config = dict(
    model='image VQ-VAE',
    downsampling_factor=8,
    encoder_activation='swiglu',
    encoder_head_dim=32,
    encoder_moe='top_k',
    encoder_shared_expert=False,
    encoder_conv_stem=False,
    learning_rate=0.0052,
    momentum=0.95,
    orthogonalizer='newton_schulz_5',
    adamw_lr_other_params=0.0011,
    max_steps=4500,
    final_lr_fraction=0.1,
    warmup_steps=220,
    weight_decay=0.1,
)
Rows from block 6 of the encoder of a small image VQ-VAE, named by matrix and row number. Rows with one number belong to one neuron. Each number is 500 + 25 x the weight over its row's rms, rounded and kept within 0 to 999. All counts start at 0. Numbers have three digits each.
After each neuron's rows are labels from the 100 images, of 14976, where the neuron reaches its largest size: "colour at peak" is the nearest of a few named colours to the mean colour under the peak. Only what is clearly more common there than usual is listed. The data: regions of photos with short descriptions (Visual Genome). In brackets: how many of the 100, against the usual share in percent.
# gate: MLP gate (encoder.blocks.6.mlp.gate.weight, 576x192), inputs 0-191
# fc1: MLP up (encoder.blocks.6.mlp.fc1.weight, 576x192), inputs 0-191
# fc2: MLP down (encoder.blocks.6.mlp.fc2.weight, 192x576, transposed), outputs 0-191

gate.149:576485463503587495500505502495506458502503509501501503500491484528495500537476500500500498466573477528501500500497500495477516476521501500482502533500501497497501559500504512477503498586501549501459481498510474508451500507500532504540501491499541503468486498501504500489475414494499499497501505490502494561498498468467500494493500537466477491499487499474456499483510500518499500482505452500504502485484498503480565504546500501521430506499458487505492526498501503492432497500538498499529526497508466470500510511500507515569489537518463503436512501500549502507503493500501500492
fc1.149:507465502503462486497499496508495493501457496492488506495500512547503436503520501483499514518489554506529503488498539501508460502496437503499507422491502507497511499514490524500500517500506497486506543499504526481536498515499470499504501501570550503499498518491498500427419545499474499503499491503501468534488503518529502576494499575501577613502501502500446553479481493479496499508498522504497490466487505505471506510490503496482501500504508502493501500549471501495521510482485498498499484517509521511496496499566454497500500494502495546511482504500501498525490498509484499498
fc2.149:511467508500505501502500484500485455511500485503501506500505486486500615500502501495500500632533500500500471500502500498500500582535500504497504459492500504590501501498496500501505500497500501499511491501500500499500485500502501439498499515500505501497500507500499526500500500522495501500500498538501511512504500513499494545500499527500495561515449416499492500498491509502457513582500500500498350451499508502500500500499500504500500497501496492500500477500500500499511500499500480483500514500499500499499502529500464474495525499500500507500499490498498497464500500500501500492
colour at peak: brown (89 vs 32.8)

gate.342:498477419501506499512503519497499535500473490502445481484496464474500501481501500505503512514545449500498572495529504374525497500502498469496502501500484537497510505443548496494540499500492502501509493555499524507501545500484499496499505535502602499500492475567500473491502478500501517483500414505508500531500493494542500506499523516512489499500506483504501470502507502492501499492500549498501531491477500494489499497499500505503500502465491544497549501544503499500528500499498500498534493498488430501525502501500499499511512500530499460498502496507492485504500499497461500430
fc1.342:547500459474500511502496576429500503480504438460500533507585501500491508499465501510489487500548442430448498522497488509487514542548500508500508473498500493504498516502562527501491499508497494495431495500493469500477546499500515501520500499500542491508499485561440519538500500517501500549541501500515499529500500500501501496496579500501500501499523521519521496482500498516501496497455499498501530502504486494485501502493502541494510500493442508500528500514499490495480500474503501463476501506500503531500496548496430521515493502506497483505522550500537490493500500526490501452
fc2.342:504500499501480515500466500462508513511543460500497516525546493493493498482454472479495500505552501497450499501510500507500513567539526500500500499500500499505500494515502503516423500500498461454447510521449500494458560490487488503500491524482528483508486512501498499512502490500505501567500507531500491500482518513573502504503549500528473502493503500519512495474494501502474500506483500471530489483474496500499499531480499498506499501504391509538487503497506436504493465486499447487499501489501502531585499555503484499500502522513461499500480568500514463498500436505500500487
colour at peak: grey (76 vs 35.6)

gate.286:511499471509497520474461537596507478504507518503503490539490496502494472497494471501506500503495511501438521500519504537498467495505478463482508481489547502526496505429503539462517497505508496497454509497505501499504486497499523514494459541456497500522500508489529531504484484495505488478478483461499474555492461519499500502500516501500495519487476575452472472447564531514514469541514489496494491484451495507496511491510540482514495501515495500485496493509506525553544488509471513415508479515494499500534503515545492467493508477503478450504540506535530464548524504492496471504
fc1.286:476475492487483486521495472443515499478475512500522501466477500500514513479484504522424498524556499499499451487526552477502506495487499514514516515497500504499503505511498503499496510522521510503502497497507515504497524529505483491494527466521529512497520448493489463512496516508497528521547498506509510478514566500514516480467492501497494541580540410504501486528497491500509499502463464539509546482500488475502499504497480471475502465471499530469481502484494495499430531437549489568520505469501476482530529503507477526506483524456536521516435517480529505469476484489528482512
fc2.286:503495495508499504498496450495485526526503537473468503489511499508530509498504470496524539518523522499482455474508586514498498544487480562456505489534522484472521473453450476499495497504553462513517474530535519494517508477517456487473499493489549495524501475523501521521500484477505506455556467499533445474502505483544481533524520479499486522542546400497529505517495501494531500484495496505528541472497507499489486504504515444497503501512539539478500468472507503511486498488499498504516514480481500503558525509505480495472486495467516506518469502536486468490500512528516496467
colour at peak: black (61 vs 11.6)

gate.17:544513471491504532491510516506451497501529479511497500499499470528491549498488468503509527501470484499429515509497548505503502503463487512508504457489505497505491502498503516421474499494516527486471460503508496504537496501466517515516501498466503518518494493509472495477510505498514520478483488534525470500477511493507539493463507534479382499501574498491519508480508574484509504471507532512503493515473480545544519531480535493442487502506499498495570494502499494504468522497472505480512501439485503496471467499498499469501501500502513456507539510465512521493570501494498499497
fc1.17:496498493502489501575524499514478476504498507510500527488501547500550475458482553492513493508502505522511503449490507505504478491502510549575487454509503496493502491512488477500490471488438493452540505499498510480481471500510516441524526505529562515494501499497509449523475494477507518489498505497467509502496440521503442500472477501459487500509508505513482501495445494501497501532504506513506514513484496492502523544501492510528501508497479473526561502487484499506486527507556491553548499515495474503488505521508489506535447510522512530516409538454485554502505483498486514505
fc2.17:515584482492481426565628495470488548457485534478490496501476519476491472568501562503498450505513492499499448421555503506514475497500500467515490496489500532503500515506509500504515488463504598544487497538500461495456497505496500489501498503516500489461511506491472497497476484513494480501498501495510452499525498503500497495490484489504493503520508497485482500539524503509499500494499538508512503491436500511493503495488512505499498507482527509484462512489489489501501503536506498513557514510489510519502506501459506498489492497525505493500499497501513507489500536499499499504
colour at peak: black (73 vs 11.6)

gate.116:542499483532463473516530491486577517478494494479493530514470492503503468506494500472540508479475462476466533508502538465465519475496499499443512488448517516497530501481460549495494505469501502504455502494477510487485475492493500578510502552506492519534511489490487491500495554478466479497479499527479552491497520539542546505461527509465455522495493503520530449468434550471501497509473441483497500551506500497508516509513489505509505505499499518510466478503513494494501477519497527445491476532528471509508499555499499522501507502513498503447535480515500509495486504515481506490
fc1.116:510499469502520493496492516501507506503473497485498510444497501497468522508492500520516510440454492442512527524493479527396510441507505497495590516513489500506524539473544556448524493515491495518514519455532500448535488479485506559514471474489496503458467505507504575504524505470535522501517478480510494505518486509499525511506520514498491486504516458535515499489564505492509529485532504517513501487509515543497516499465495502462552507500484483522521522457494502467496468467494499468503502509479506515471526506507513493539501446499497497498507496502483495524500498492468509500
fc2.116:479473455534557458508485542531501470507496490498499531508549508444567503487512496520490529504515513482479553423501499506456539488543490490543484514503501508580479482498445482501502499525488493504502497539511513514507515495491504486438505508500517501498513439503487460502498496501520501512449502458515501535496516509513521504506504478491501496486486458521442501479541506486521471481500516482505558519482494497534500496511481500498533503503447476499498473490495498530561500513488501516507473457508488501499477537500513500513511484495488480510419500507467497496498484545501520501
colour at peak: brown (72 vs 32.8)

gate.127:502479480495520487494483510481494500502495518465508518464494470500500499510544490495503466508501498499572503523532520507489521461478462520500501456494512517521484533515461495466465471480504508493533519497540525499495531483495506501491460512447494520467503480467507551521486521486520513548499543500542475479532491493418496528498500489465498515509489457477453514500504536484486509501509465496511517495517497524470447585497476447528520494497522515511504497457496516498489451471500518519487506531456432525549497506535529507517502527565523505533535500489489522503498506525498495488
fc1.127:540479471478502511520522480498476513509463541478558470528524507499502501523529476537588496540476455499495512513458495460524514513543509498493511494528497500495500510481505490441485546504446461459454482451502504447519528486499498485543501528508475523457446474482500562466481509491468506489495500499503505486513493504499510492559510482468491491507503502516512478522514540507491503487489502467492494509483521477491499548490481484501506491497461492501504448518495501479494463511494513507495515512509501468532526537492503511487538498480485515533602516507495516483503511546504517508
fc2.127:501486499501506509501492488557471498473496547488513524501536517516491501517502478515554476567511503510476500471448521508497502492534525519494523498515491511524538532499461480487458501506507567442489490490483500488498540501482485487497476503482529444453508460458489465503493460488508500498498499501517484501484504501534489401504519508509508516497491496500561496497475496484502496500476513499516516465469531510498522508506514504573496510505502485546489506561441497500505450528534503539496502488468508528499492496536501501512500566511500535501472508489449484509500502548524507474
colour at peak: black (33 vs 11.6)

gate.569:467504494504463516485486493479530462506515500482502504491485513458500430452501498505496492525453510509507496507508543520533484489504490520507570497476511451502523542463528494507475466448486519486518487499522522505496490504499513472467487519474485486529484498450499494474513508475544501532477513518550507516520475500499496491516528479475489530512509489498531501521496504521490557476494515490474484522462537503481529495525507539528495533479465421500522517502497468523522457520486456512527430469513500470513573535502524516514500515510487535500513520504484466488553497560486497491
fc1.569:495466548509493503454475502488499478496524464494499504495466502540499504491523489495449520501535483516478463491499443520555535464462518537454509499520498474483482489509492464485489490482564511513498506549503492502511492492509506470444523476515517474470498533484497470549503503539476519482508480522562490489496500534504482445539518506543511485496506476483463501466511488480494459492502486508502506527444512498536507514507468505499517519529470568532498514479448512517533490501491484487517483490501526556498490454458514464495496532584502504504481517499490485505509501492528495492
fc2.569:561460556493469496480491530486499506557551419498495538489503518524515525477499487499500512472448487501512486521500499508506528501494493497497501475513504488510452541511520489506522516444449477506479508482492501492503471442503506506579521502500498573484478470514499489523511507525495492523497469490510511488501505514518508579505504486515451482495528499505469447534502496543534501459514463499524521491497490503510451506495466495474528493513511522496502481485483497491473510446525499412489521492523488479517506513483481497517518497499509476490542486510514513477506495464511501507
colour at peak: grey (64 vs 35.6)

gate.474:497465460464499501474497473508511489519499460507490469486505500525507463493484506526472527512488493477500544507510472515489493514501537525514493496552556492511471478541539464542487484513495478542494495528508517539462480520449519503513490497510480469491500561493478503510504470517435508575499527499565501483480490495510454513495508490524500495529537512495515545462517505504473488497501507449481502439476513505499524500536476501529498502493571533498503473517483501519496509505493456492482444499446532481531482521507498505513537487526522505454480499508472498498518450503547489493
fc1.474:556512471485468467458491499488516472570490504498511467499507537506487489492502502501539499527491499548476495545462452499486505516565507504507501504494499482499505479530580515500477533528474480492480482525508501528524526521472527534536506505511501481480493515513503499494475477563487545509479505452532500446469502478500509501499525532505469449505550522480511497515543465539498508487500501466509494502464508488463494466496555522501495510525510459458516513512494496536476509432454488496484486516495530456513485470510453485484499497523497512469511506493519535490521498465506517482
fc2.474:497505505511534505503512502500511477498474504447500500501529439480453481544488502496517507501498495496477493473475471500513486496499503490520481556509501514572493488540500467501458497543509490478477453503505495548516497514475486460499500524504502499525500485498508501456504509499476539483520451496500491567561479501490525543508446495523534513494512493479579505445490456499505481524515495473522483502480502528514504438501524536470513517494469508473489502505478506516507494515415500559457484525493554526500498492479497477441527502509529514505500497502528478514502509480498511505
colour at peak: black (69 vs 11.6)

gate.304:500451480439498489505509499500516544499499466541502502510501500506526500488490499511500500484501499500499499527512467500429511467519496500500444500526429477500501535500500501479447500500499500499546605500499501403538437532501500505500470491489500491489487500509528467501477500533498499500500499506525510500510500539501498503510518500432508512501495488500499523524500496500432500501500500499495465499443500519435553496500500500506501498500499500532500535553481475472528501546493501478488458500541500514500500493470424500500500500505497500500501500500531516504500470471502496467
fc1.304:606495505473500500500486497501512504511449500584500500500525489500447516475498526500501495468500500500500497517500490500499543497553500491500476522499452478499502518500506500495509500489499511499500500530380533495501501500500501549500499477500507474500458500503485471494510498551496500500507499501524500499489563500536494513444551556498581500465500500497499500509527500441501500496501499500500498529466516444447467500500535500481495498499500500499500500508500477514500469515499499499500500477500503503523500501481497528510477501500500467503476521500500499502503496395500501496
fc2.304:499500500500500500500500502499501499489500501500500503500590502500501500501500500533500501541500500461500483499541498500504498500500498500498498497566604511512500500499500500469501501501500500520500501500500500498455501500500501448500501501500500503499462508499500500498502502526500489535500500501500499501500325500433472509500491500500504551500495500501568510500544494500528501574500500500501500500500501501500500465500500515500479502499499564437499515493499500481500499488493499503499500508461500499501504499500520500383500500500499500500503500494500500500500537500510478483
colour at peak: grey (68 vs 35.6)

gate.289:506501492499506503518500520477440473505484490476503517501522500490444501508492505492490501496492501497529493484511483454485477501488490499549500499513507498498477501509529480498492402499571514498510504569470501499504500508521506499491500453499499500502488480510545502498491574460516543500507514500496487519473500500547479480500489432548482500487483507512493487495498491500503457605505502498502501504505499486492495527492507522542498502476529494490489500499488521497485508497503535499499470552504498499494452564476499512507502500538573460500493501542451499568541538500501502501
fc1.289:505540504486519474501428491494459501501489481502542501496500543501501500500505496493470501502527488516484426496496500560501505464494501501450393482488494500549539518525450498499498442499496511517515500504542498499500501500405549508529467456566461503485559490491551558501500514494526474448504499508487515498504499468500500495464478486479511487487472485501507508533519527499500541479506502492527470517499500485505517501495528558518499531500486470487492474502497499504538479473479505502483497494502502499506528545505498499505499502496525494491502529498526528520486505499502503497
fc2.289:489499466510600505501500526594500507478495494525502494502501499509500502500497498469520507531525500500440539495499473500502491474516498494461502532501531509502493502503483501502497493513477509500499499501501500507493522497503497491504500499501475507450595493501498511499428538499498498447464514496496544527523505499505566513492528504501520500500476503502499489501495485485501511500455504490500498508502500501500541501500517511467499505501409495508496495500498501497494492506500462503409501429499512500476500501499501476541506545474515500503441500466514518440519500498501570501
colour at peak: pink (31 vs 9.5)

gate.376:550509500500455500505513493520501475491493498500465562489483514481490488458486482497520553493497505498502475469500499493528491516502493500491499509525499484515465501499530465511508503498496497539501486510532522521506481479464495501502466499501535498532496485495500442510504480506474513586538470595503505504461510505514496499419501533543501604508504494491489491502507500517499500500511519496509490516513497560511535481496472512498497493500500500494497477524517521500542531414492449454461509473459501531528507500500502494503469499503506482499484524498467501524500507512496473562
fc1.376:503474497514503517520527496499500502506500500458461516502512478539481499520525508499537501495502501488558501504501524563496500496499562494498529503498521505510489496502455498481503504500535522529486471472499499491525500478511500443477468497500491503469518527465405511493474499505509474504493500498509497622484499479521500499505505422502499508502499437500549498494537498458445492496465521487506500502497521534500465531486537512545504491484500501499500502496499528530519455511465501501508517505488498538512492504508547475447500496504448501495503507576484465501489494500499500487
fc2.376:475472498440498494480503516499495499590518500496496535473494509499499503374504496501450496431474503490508499496500500490524500505502530498490517501498504497501502515492502509634519504500475537505490508500505472486494510455502501521551491501500496496499502499560511471567520500491501540499501488505506501483500512501500498495495500494500492503502523498498496500507473501523495501480496502500494499498499517499502489499479508495505500464485499511506497440501504504492423489501551482473497524505501506497554491500471505587486512496499469496446503499503552523500520494502495494496
colour at peak: black (71 vs 11.6)

gate.197:471486520488508516482547508443509529490508499510503528499455470481460500492498514473499497511516557475526492487453522498512490494500415502488505499493491502544527520435457502515550487492501510493568495483501494504453486498535482500472511486499558511499498499489490500534476506512505564494534528498569517489560495529497503569533470475509514500560510511509505499506504493491481488494523489488544488483476498482508485491522503500489496497499440451470504501519520499485513496487503506447528508468476488500502474530518509515482528502508511516482536527544503478529504509453455480500
fc1.197:502460543437504497509527500485534503473506492547487529481502523532472524464496500491432486494506500505492533496508501511517461512512489493482496509548431490477564475492463476480496536540530498473526506495506509501502507530533498548490539478490540500464539524504504502511498518486473505492498462496497455539519513493503497518466505507500516510515516480476488504414519495498565500502507532517524500452492494486500542505543466490522478467514502526483516500567511484458461463463527491508500484495510501482490505505498505516535512504505511525491506489525459490494489516503486495415
fc2.197:492485518467496484534501410492506488499498470514463499500532499509516567523507502479515453562505502528503529498519503498492468521542489494503501513488440533515543482495511506512535480531486488548533499520498508501476476523511493453472540498503489490445537490492477519579498512502495500497494515506446500502522557526484504510463495458517475492516502470513484499498500495507507513523487497468506441490503501496491503491481512493513491497503498498494487433506513517438493476518497510481499517531520511470503524502500490509518515466452525504510522440490475515422493505507484459455
colour at peak: grey (67 vs 35.6)

gate.117:550540492511526528470470499500488495476517490470475477539509468548532477501507501454497516549501511490506508525499505497527525493495487499500454504459499535564517501506478530534501526465497481487483452497510517509521499494513486526506518494505461499498495448469465505502515476496557518478500473522464457516450482485448452469452525528511564507478519489494501499472514506502456504512481518508512498494560471490503530476523520507480493534516441505524523497544484509486526500481498519524477496500470506493499465489499498604500520528498490524501467466503479488495530485488490493494
fc1.117:507501563460500526508474523503501495494456545496511495500451494515490477481494529478514500457555444532491504526512507521474481502566545502506469491500516541441507486499511534522470542519523499501484436496491504499505499490498490497492468489485496575490512527474511528469525456484494475495500494475487478522487522482496503492493441500493459505500469495479545489491500511493540591491512534479487489499501482511491525477524504534502499512486497501497503499494547459493450454497504533490481514511496589534476509509474505489484547516499526500496520505503477509503495509516513514510
fc2.117:498441519444528519488491506500492504607486480501473485493573496519584506526422505499552500507487533519429530526500507491533498514537530501500498502519536494489482507498498490476533488476486466501503505495502463459513477500496499479499523483482550556499501469500510517496507491556501466529498515490483516491488498470514500524501486497507505500492511468494521506542514498441525503535513500540476479446521501507498503484491507540498491498486485496452485492466496478508501504508493446506512514463490500531479514471467500503493522511496511462498502491475500482514554502492506489524
colour at peak: pink (41 vs 9.5)

gate.412:511499489475473529503522493493522476510518496510526492508527481471464531515506502511535502511450534489496532553541494488520478495486473465499562499514496522496422485493557479493516512481523483462498485512429508435511522497511521495472517531463500468481501507507435480469518493482506522513505506513470500515504526490511455521519501459501478469514499547497499500484541482502461525500472506497513487501491492533484504515511477492461474512471503483543483479509520462535497486500494544529467519530506505483524413480491507479546506479463487506486555491515531482541506505513505480538
fc1.412:531492488525431496457512502529506491492564504500492509529505502502484505540511494471490551477488529470488505433501502483503513503537499488494510472521492521567497496510482535457457529498474467501556519496506556469498508493485486499511485492513458511475525500480484495501506418500500520501443460420500560514499509499507518496502527490511502509523516468522523520499527514494498510429531455495503490530501517490503485513491495491486505523500503499501493463550544464520515490519480484486446487487502489478511523473521482496456512495505507502475548504476504492498498498498558517498
fc2.412:502524458497563525499537542545492513450495468500526480520509444513471484501507538459472507499516507501498546502468459500513486500493499482529471538537502510496512523527489483481521469454465426469504499503502519509502545508516497512504459513533509526482511491471501477466473516462523559526452486477521519558503483553519451479497561505502501510507497454478512516452503505516461449485519557502531506516478498473492500504483501516492524517485499456493498476491486472480463503512494514509485555441511507477506501500474501481497513510515531528504527494492507503499515495511510502511
colour at peak: black (37 vs 11.6)

gate.292:543503534496475502500486500507497495463491468551498499494502508499500494504513423496447495504503534498532517498547492501492547503500498459500538488461536496447512545501503513501500500502544493497459500480480494492499494512483502498488546495518523524492491562479500436499495496509511497500497476493500495504446519516500526500551519503514506562521509519518485532472505503496499470470513509507466494449440532519508508467507517500473503505486521533521480498512491505502478524477528462473544501499485501527431471501515461516487497448523483435525510499491497404526516497486498505520
fc1.292:505508567497455509499495535493475498503499472500507440501495540468501521501533510502449502514460520498500506522509519453506496494492512499515496497559501558504467500482500485615526496498534482523548538512502507510511500498514463433504493526503444514552488473484500434531503561486518499522488500512466517451504502523523497444481495490507486510497515483509496461561505514495465503505499497483517500510498506487508475486506461505562551500453501506512511502482469503526501522495495512513504504547519456485495498505499502485492463500496517497473470501492499470501486505503491490499
fc2.292:524496500473442482501502503481500516462515519454505467432440544494502494499526501513421494471463487498569450520477507490508502527469499500473519500513494524500498545487499484574500520476498501522502506500508496493527501479495509536520501473500499499499480492553494480504502498450529500519524500495501499479482475457532499499534486425494484550502489501481470509551501498512473501429499495506513495498511519500508497495516499503515516501451505536523510504472479501500440501496499511500511495550566476529492501496497472502503498493548475474489562525538502472510498509507500485531
colour at peak: black (50 vs 11.6)

gate.40:378415507526500500500500500500500500475452524500500500498500500500500500496500513500500500514500500501500404481500519500466500500420500500500551500487500500506500500500500500500507500500500500500500500493500500500500500500442489500463437500500500500500500500500500500500523534500500500528501500500500500500500626500468500500474500477500500500500500500500500468500551500500500500500500500500500504630500523500531500500500500500500500500500500500571500413500500488500485500500499500486500517500500500500489500500500568500500501500500500500500500533457500489500500500500500500509
fc1.40:482385500500504500476500500500500500479500500503437500389500500500595500490494510512509452547467500500500500500500500500500500535503500500433500500500500500500514492500490500500500500508500500500500500457500500500500540500437500500500500476500501500483500500506500500500504472500500500500510500571500500500500515500500500500419512500477506500500495500498500500500500500500496582499500500500500500500505500517500500500500500500544481491537534529500443415500500500500476496500500500500500500476500500500535542500500536500548554500500500416562500500500500500500530500478500500500
fc2.40:500598500500402500500500500500500500500500500500500500500500500500500500511500500500500500500500565573513500500505500500476500500500500500500500500500500500499500500500572500500500501500500501500577500500500500500500500500500500500500500500500533500500500500499500499500500387500500471500500500500500501500500500500500500500500500500500500500500554500631500500500500522501500500565500500500500514500453500485500500500500500500500500521500500487500500500500500500500500500500500474500500458500500343439500499500500500500500500500500500500438500500500467500500500500500487500524
colour at peak: brown (78 vs 32.8)

gate.300:500498472419509531495492499500453458488518492549518506475481512519497482458499498497458488504524480536588508515498495501500498493502485520528501577452566503511484499525509502490500536502536508482503491488475492545572501484544492509499497479490489516504506512482502503489517505491489494499529489461499489450479472521494510456486549508455498552503493500577495525502506511504498509502511491469467468454462463526493523543486440504481495501493489495501532500504494468465538523507513498500530508458499520519499483506470489510500532502544500455489522507497510500465492503524484486490
fc1.300:531483507477477518489496498500530501467533481495491517518505466479503509539476460496502536490512502501458503508481490496501501498504506541451508506476497454464534518448527546505493513459539522508502490549451492462514488553459500469491499496498516511502503474475526493507414474506488492502498505551500489576513535493483533487495452495488509489508539511499499457461527461535522498500499502510499549502496492501500493482523500508497484496509493513494493504523501492519458477501498502491479498534495513501444510496503500518499510511449501599500500501508554451542554494540523514502
fc2.300:529500551453500508500500421500498484500527437514466502504511497492537515515509451481487497569568500478443486492508474508504453509536537578503499512499486498515545493491536493515511464492534546541511483539481484483502437497445522483509522502493493511467506495490506500537486498527454490498521497514465557507534546499495497493490451484504485522538526479497508502471500499510502502519500500465495504469469499500511500508499513516499510472513513508501500501467514500505499500502503491479499505545490541493448496501466495496479524494425548521494498490452496500476510499512499496507
colour at peak: brown (66 vs 32.8)

gate.160:515489514480507501525489492489500485513546506503515502501485559494532474516498481480484454545494510483500538451509499541504494481490474475500466517533499501540488516479465446511515493501499517530536515528449572498479535506515485489493523489520477494517522512495499423498499476528505515505490500548499489534481504505507477424496465491498494481489521500511454478520462481514502472517507513553501476539472534489508506504526514503554498485473533482528496465512502490500497526500476503511463485539516447445504480484515525506501506459480510524511485489500480492522428551442502530503
fc1.160:504506488524532492494501509499496548510493435472516500484515502499509477433537503558468501457530493506497531505500543493496527502527497505493465501465507503438513500562523492493483520506502482449496477507515499502527488492529518559497490491500497502528456484512529466497490510478517465511436473441518484512468538462502501557507512522441476537523513502471517510483475499508510511498496512474502510463514467516557482495481502533477545527495501517515547494489493499488478494494525528505552486481443496474487512543499488492502486510489500493461511528535505538442522487496499474478
fc2.160:490492555495499487513516502474507515487504555464474526505471489486503517485495491514493461494498456454487455503484497496502497549481501502450482468497486502498456494483500531436501527555498510534494498500510476499466501488519516545511531485503501472518490527558512562519477499494501501533489517505501492485469493498462458498472499495472426556500520513503515526512502505504523520484495481529465499483500475520499498498472509470535529527487500488498552535418488515482536509531492535539507475519543494537478536482498485524490514449525501476505512505458518513536497509467499530452
colour at peak: pink (39 vs 9.5)

gate.164:498468521504494516497502484530498482458495505499440499498472503532515530468491450575492505526528474497503535521482565474475517502499481471498470494487500486498501496488466535510461502509539497504513480533509494517533475504500541504450407555509519476497500503482450502452510494508501522464489489470496550501500513519482504527434501499500497494531507520502513485524496497508491546502496508487520490513497510504455500471521498520540528519476483459537496490515525475466561487493531498547495500505522501503506515512457454546506533503501481509459498535513482495454497445506504494511
fc1.164:483496494525497501525505500493533502511490489501510483546558491508526508488486500510498493496504510503463496509483517502515510492427484480473512508476483490486516487499490483502477505476513502515494485507513554476502495518480455453491566528479500465486498530472530497534499477495492537507490502485545454455461510450516508567505507547480455501571508507502521497512514517492506519468511487538498498458510483496486522515501505505459459561480478495524565538499458492485499485497549503488504451477534495497479466506509536439509498529453495483478500491494506519517560450523485473500
fc2.164:477462502530474498475502520518514522551491484475511517497524473444525569482540512511479468498468494443497511489470502552459529491466479480513501506493476503503540525465446497483471489503481509501522539476499572531495554511497486487544501507456497486502490505499480553539533491496481459501530522484537491515521524487502471501556535531484531488503433444514500483500524507483479507524514464514493484494484502493490487482515485463513502498501481494481524486501507505466523486519474495489536492531484461460503465514501501518494550469474516491507517546500478499491502535513521545495
colour at peak: pink (30 vs 9.5)

gate.93:492516500459492504572503488500459500477495518530495497495438502473510511498501500476544474514516510562496506506560487531477569497504517507485529485491524541525515445478501500464484495504582491483514476509511503487458489473503469437503481506512469509484513501492506498502486490466528497487514460498503592487532497500493479476532472498539501516537503506494504521490518511448507505534496491493498513503509455490504512513486571506515483508487509501481510494476501546544536500451465518526496530465502454549481501511499520510489482490520495501560492487499502481521520500500502498503
fc1.93:498495543503483489468521491538549491521490479503492522493511519474487429472501495528487499483506486496552502528466505459521490526500508484485498530518477500515507541497506500510552510471460533514547512510496490479466536473515504515510500496524586495500487486493492508500510530517490522512488502492494493505481499508519461518453473496485501465439498425504501523564496521514456518459510494503498509479448518516490494501501456528491498483501482499506506492503491497500505516526510480522475450526417508513547506500504503549536495522550476484491489545528449504495468510447501509492
fc2.93:553435579489513501501581544470497528514502503492523509523556504501510501513499532533518508485496481504517547499533507482493508493446505456487475500504500498500522499499505486423527499485500500503492504554502508480496489501465492501497496508512520519472500505511480479473466539475501502457512497481492505502503520508505512491445512530476486440487479478492511488513504488525578476472538476498487533503546450494469498563460508491488485458502501512460497461492494512505491566460501465542492533499495510490499506518469500497480497549512497511477499501481504494499503471506487515501
colour at peak: pink (37 vs 9.5)

gate.438:507459486486494507503484473466506493508521500513515496532445469476504474493454455517505486506494514490547525518503497480478498493514460467457484507497501483478489483487500556520516525533567532462498521434502494520495516479490488503491480528502494496549508481485501454483532513509428501528504535552498470518495525480521552453487583553523512500503512503492533473427519509461515501508485499485493520506451479513497526492527470458493513513500509504513501501465532496513502515538495516500461490507502523503498519506509490505495553523491511469465495480503515481536538500516506452511
fc1.438:550482537508535555476500496482497472571479474457487479494448502497489488510477502509465504563460469486486538534541512490530530475455543476486496511508530491499513507526484515470499496490512543567463506498463461532520527487464498517479565494510486507493490536507448457430512501539486479499537504509479538501500487503483521489491518454497518522495521517493528507463490504528482529449471482504483502502496478536479529498525497501481500500515501510501485499481501473524488496520494506509466487483501504514493507461453477506458501481493474500538520519497569506496522523510509511516
fc2.438:484533496465506491515520499483478524500478480488488489497501558475477451509538499523457481522480471523499481504499493490466500551495469500500470521515534508441512496465512473488491507540498494549429510495511512511526478481483492506460537478485472512511507490531498528488511525508508514504512471486479556457486513503511503507493493476446501546543530506517476537535503509505472491507504541509509491424507527502504497510464529520452504496460533511492480501492499546535437515502476511546482514508560480518500504500497498503519462481493497490423510503513490532480488490471538459530
colour at peak: brown (81 vs 32.8)

gate.427:502465461505482511508461493486486491509504509501494502486502547508596499481507498478534495487502504506509456474474534546549504503458466510503550486495500501550501498464486492506493497507517491498511497510503544496501495544486479507504496514502504499479488495499499474484475498488505513513480453561517421605537496523539513497531497503498555517493542501522480526488483546493507469477499480485492496495506505512505504444535498511492483501516486419477516467501455439478492502489496507525508496506512475500519488474488548522493500518526532515509494484490496480553497497522502508478
fc1.427:469499536522470494507426495505498480535473512492492504518492539492530504481502470519497493563498527503501499501519498553551504508479496537498507469499475505540469476451484496524486522450552507500520491525531505527524491453504496499488546507488464499491500511485538486506498508460524515513497478553508488496520438502505454428464459472501524500463507497487512475577502497500450473490496536458534488488501536489495485487493477462496516513500501482499472519532508501496585518499509486511485491501491500509467499525506504489486519525493524515547475500507474465507478489500502529545
fc2.427:470502458507498505457494499504465451497499518468510503498444567500499485456452468514488506476500493532529499499497513496525505502471502537493495494501501505487506509452468520505485526501484494500499500499513500515507530492502502562504512503545487500504500499492522479506486489437522526540511493500503417498491486492529500479469500498494539472488506511502509493505471503498492579489494494463498513483545501492434494519495509477473500488499522448508542497533456512458502513500570535496498500500494482494555501495536499514497451512533496522450511552588508505534496502515499509517
colour at peak: pink (32 vs 9.5)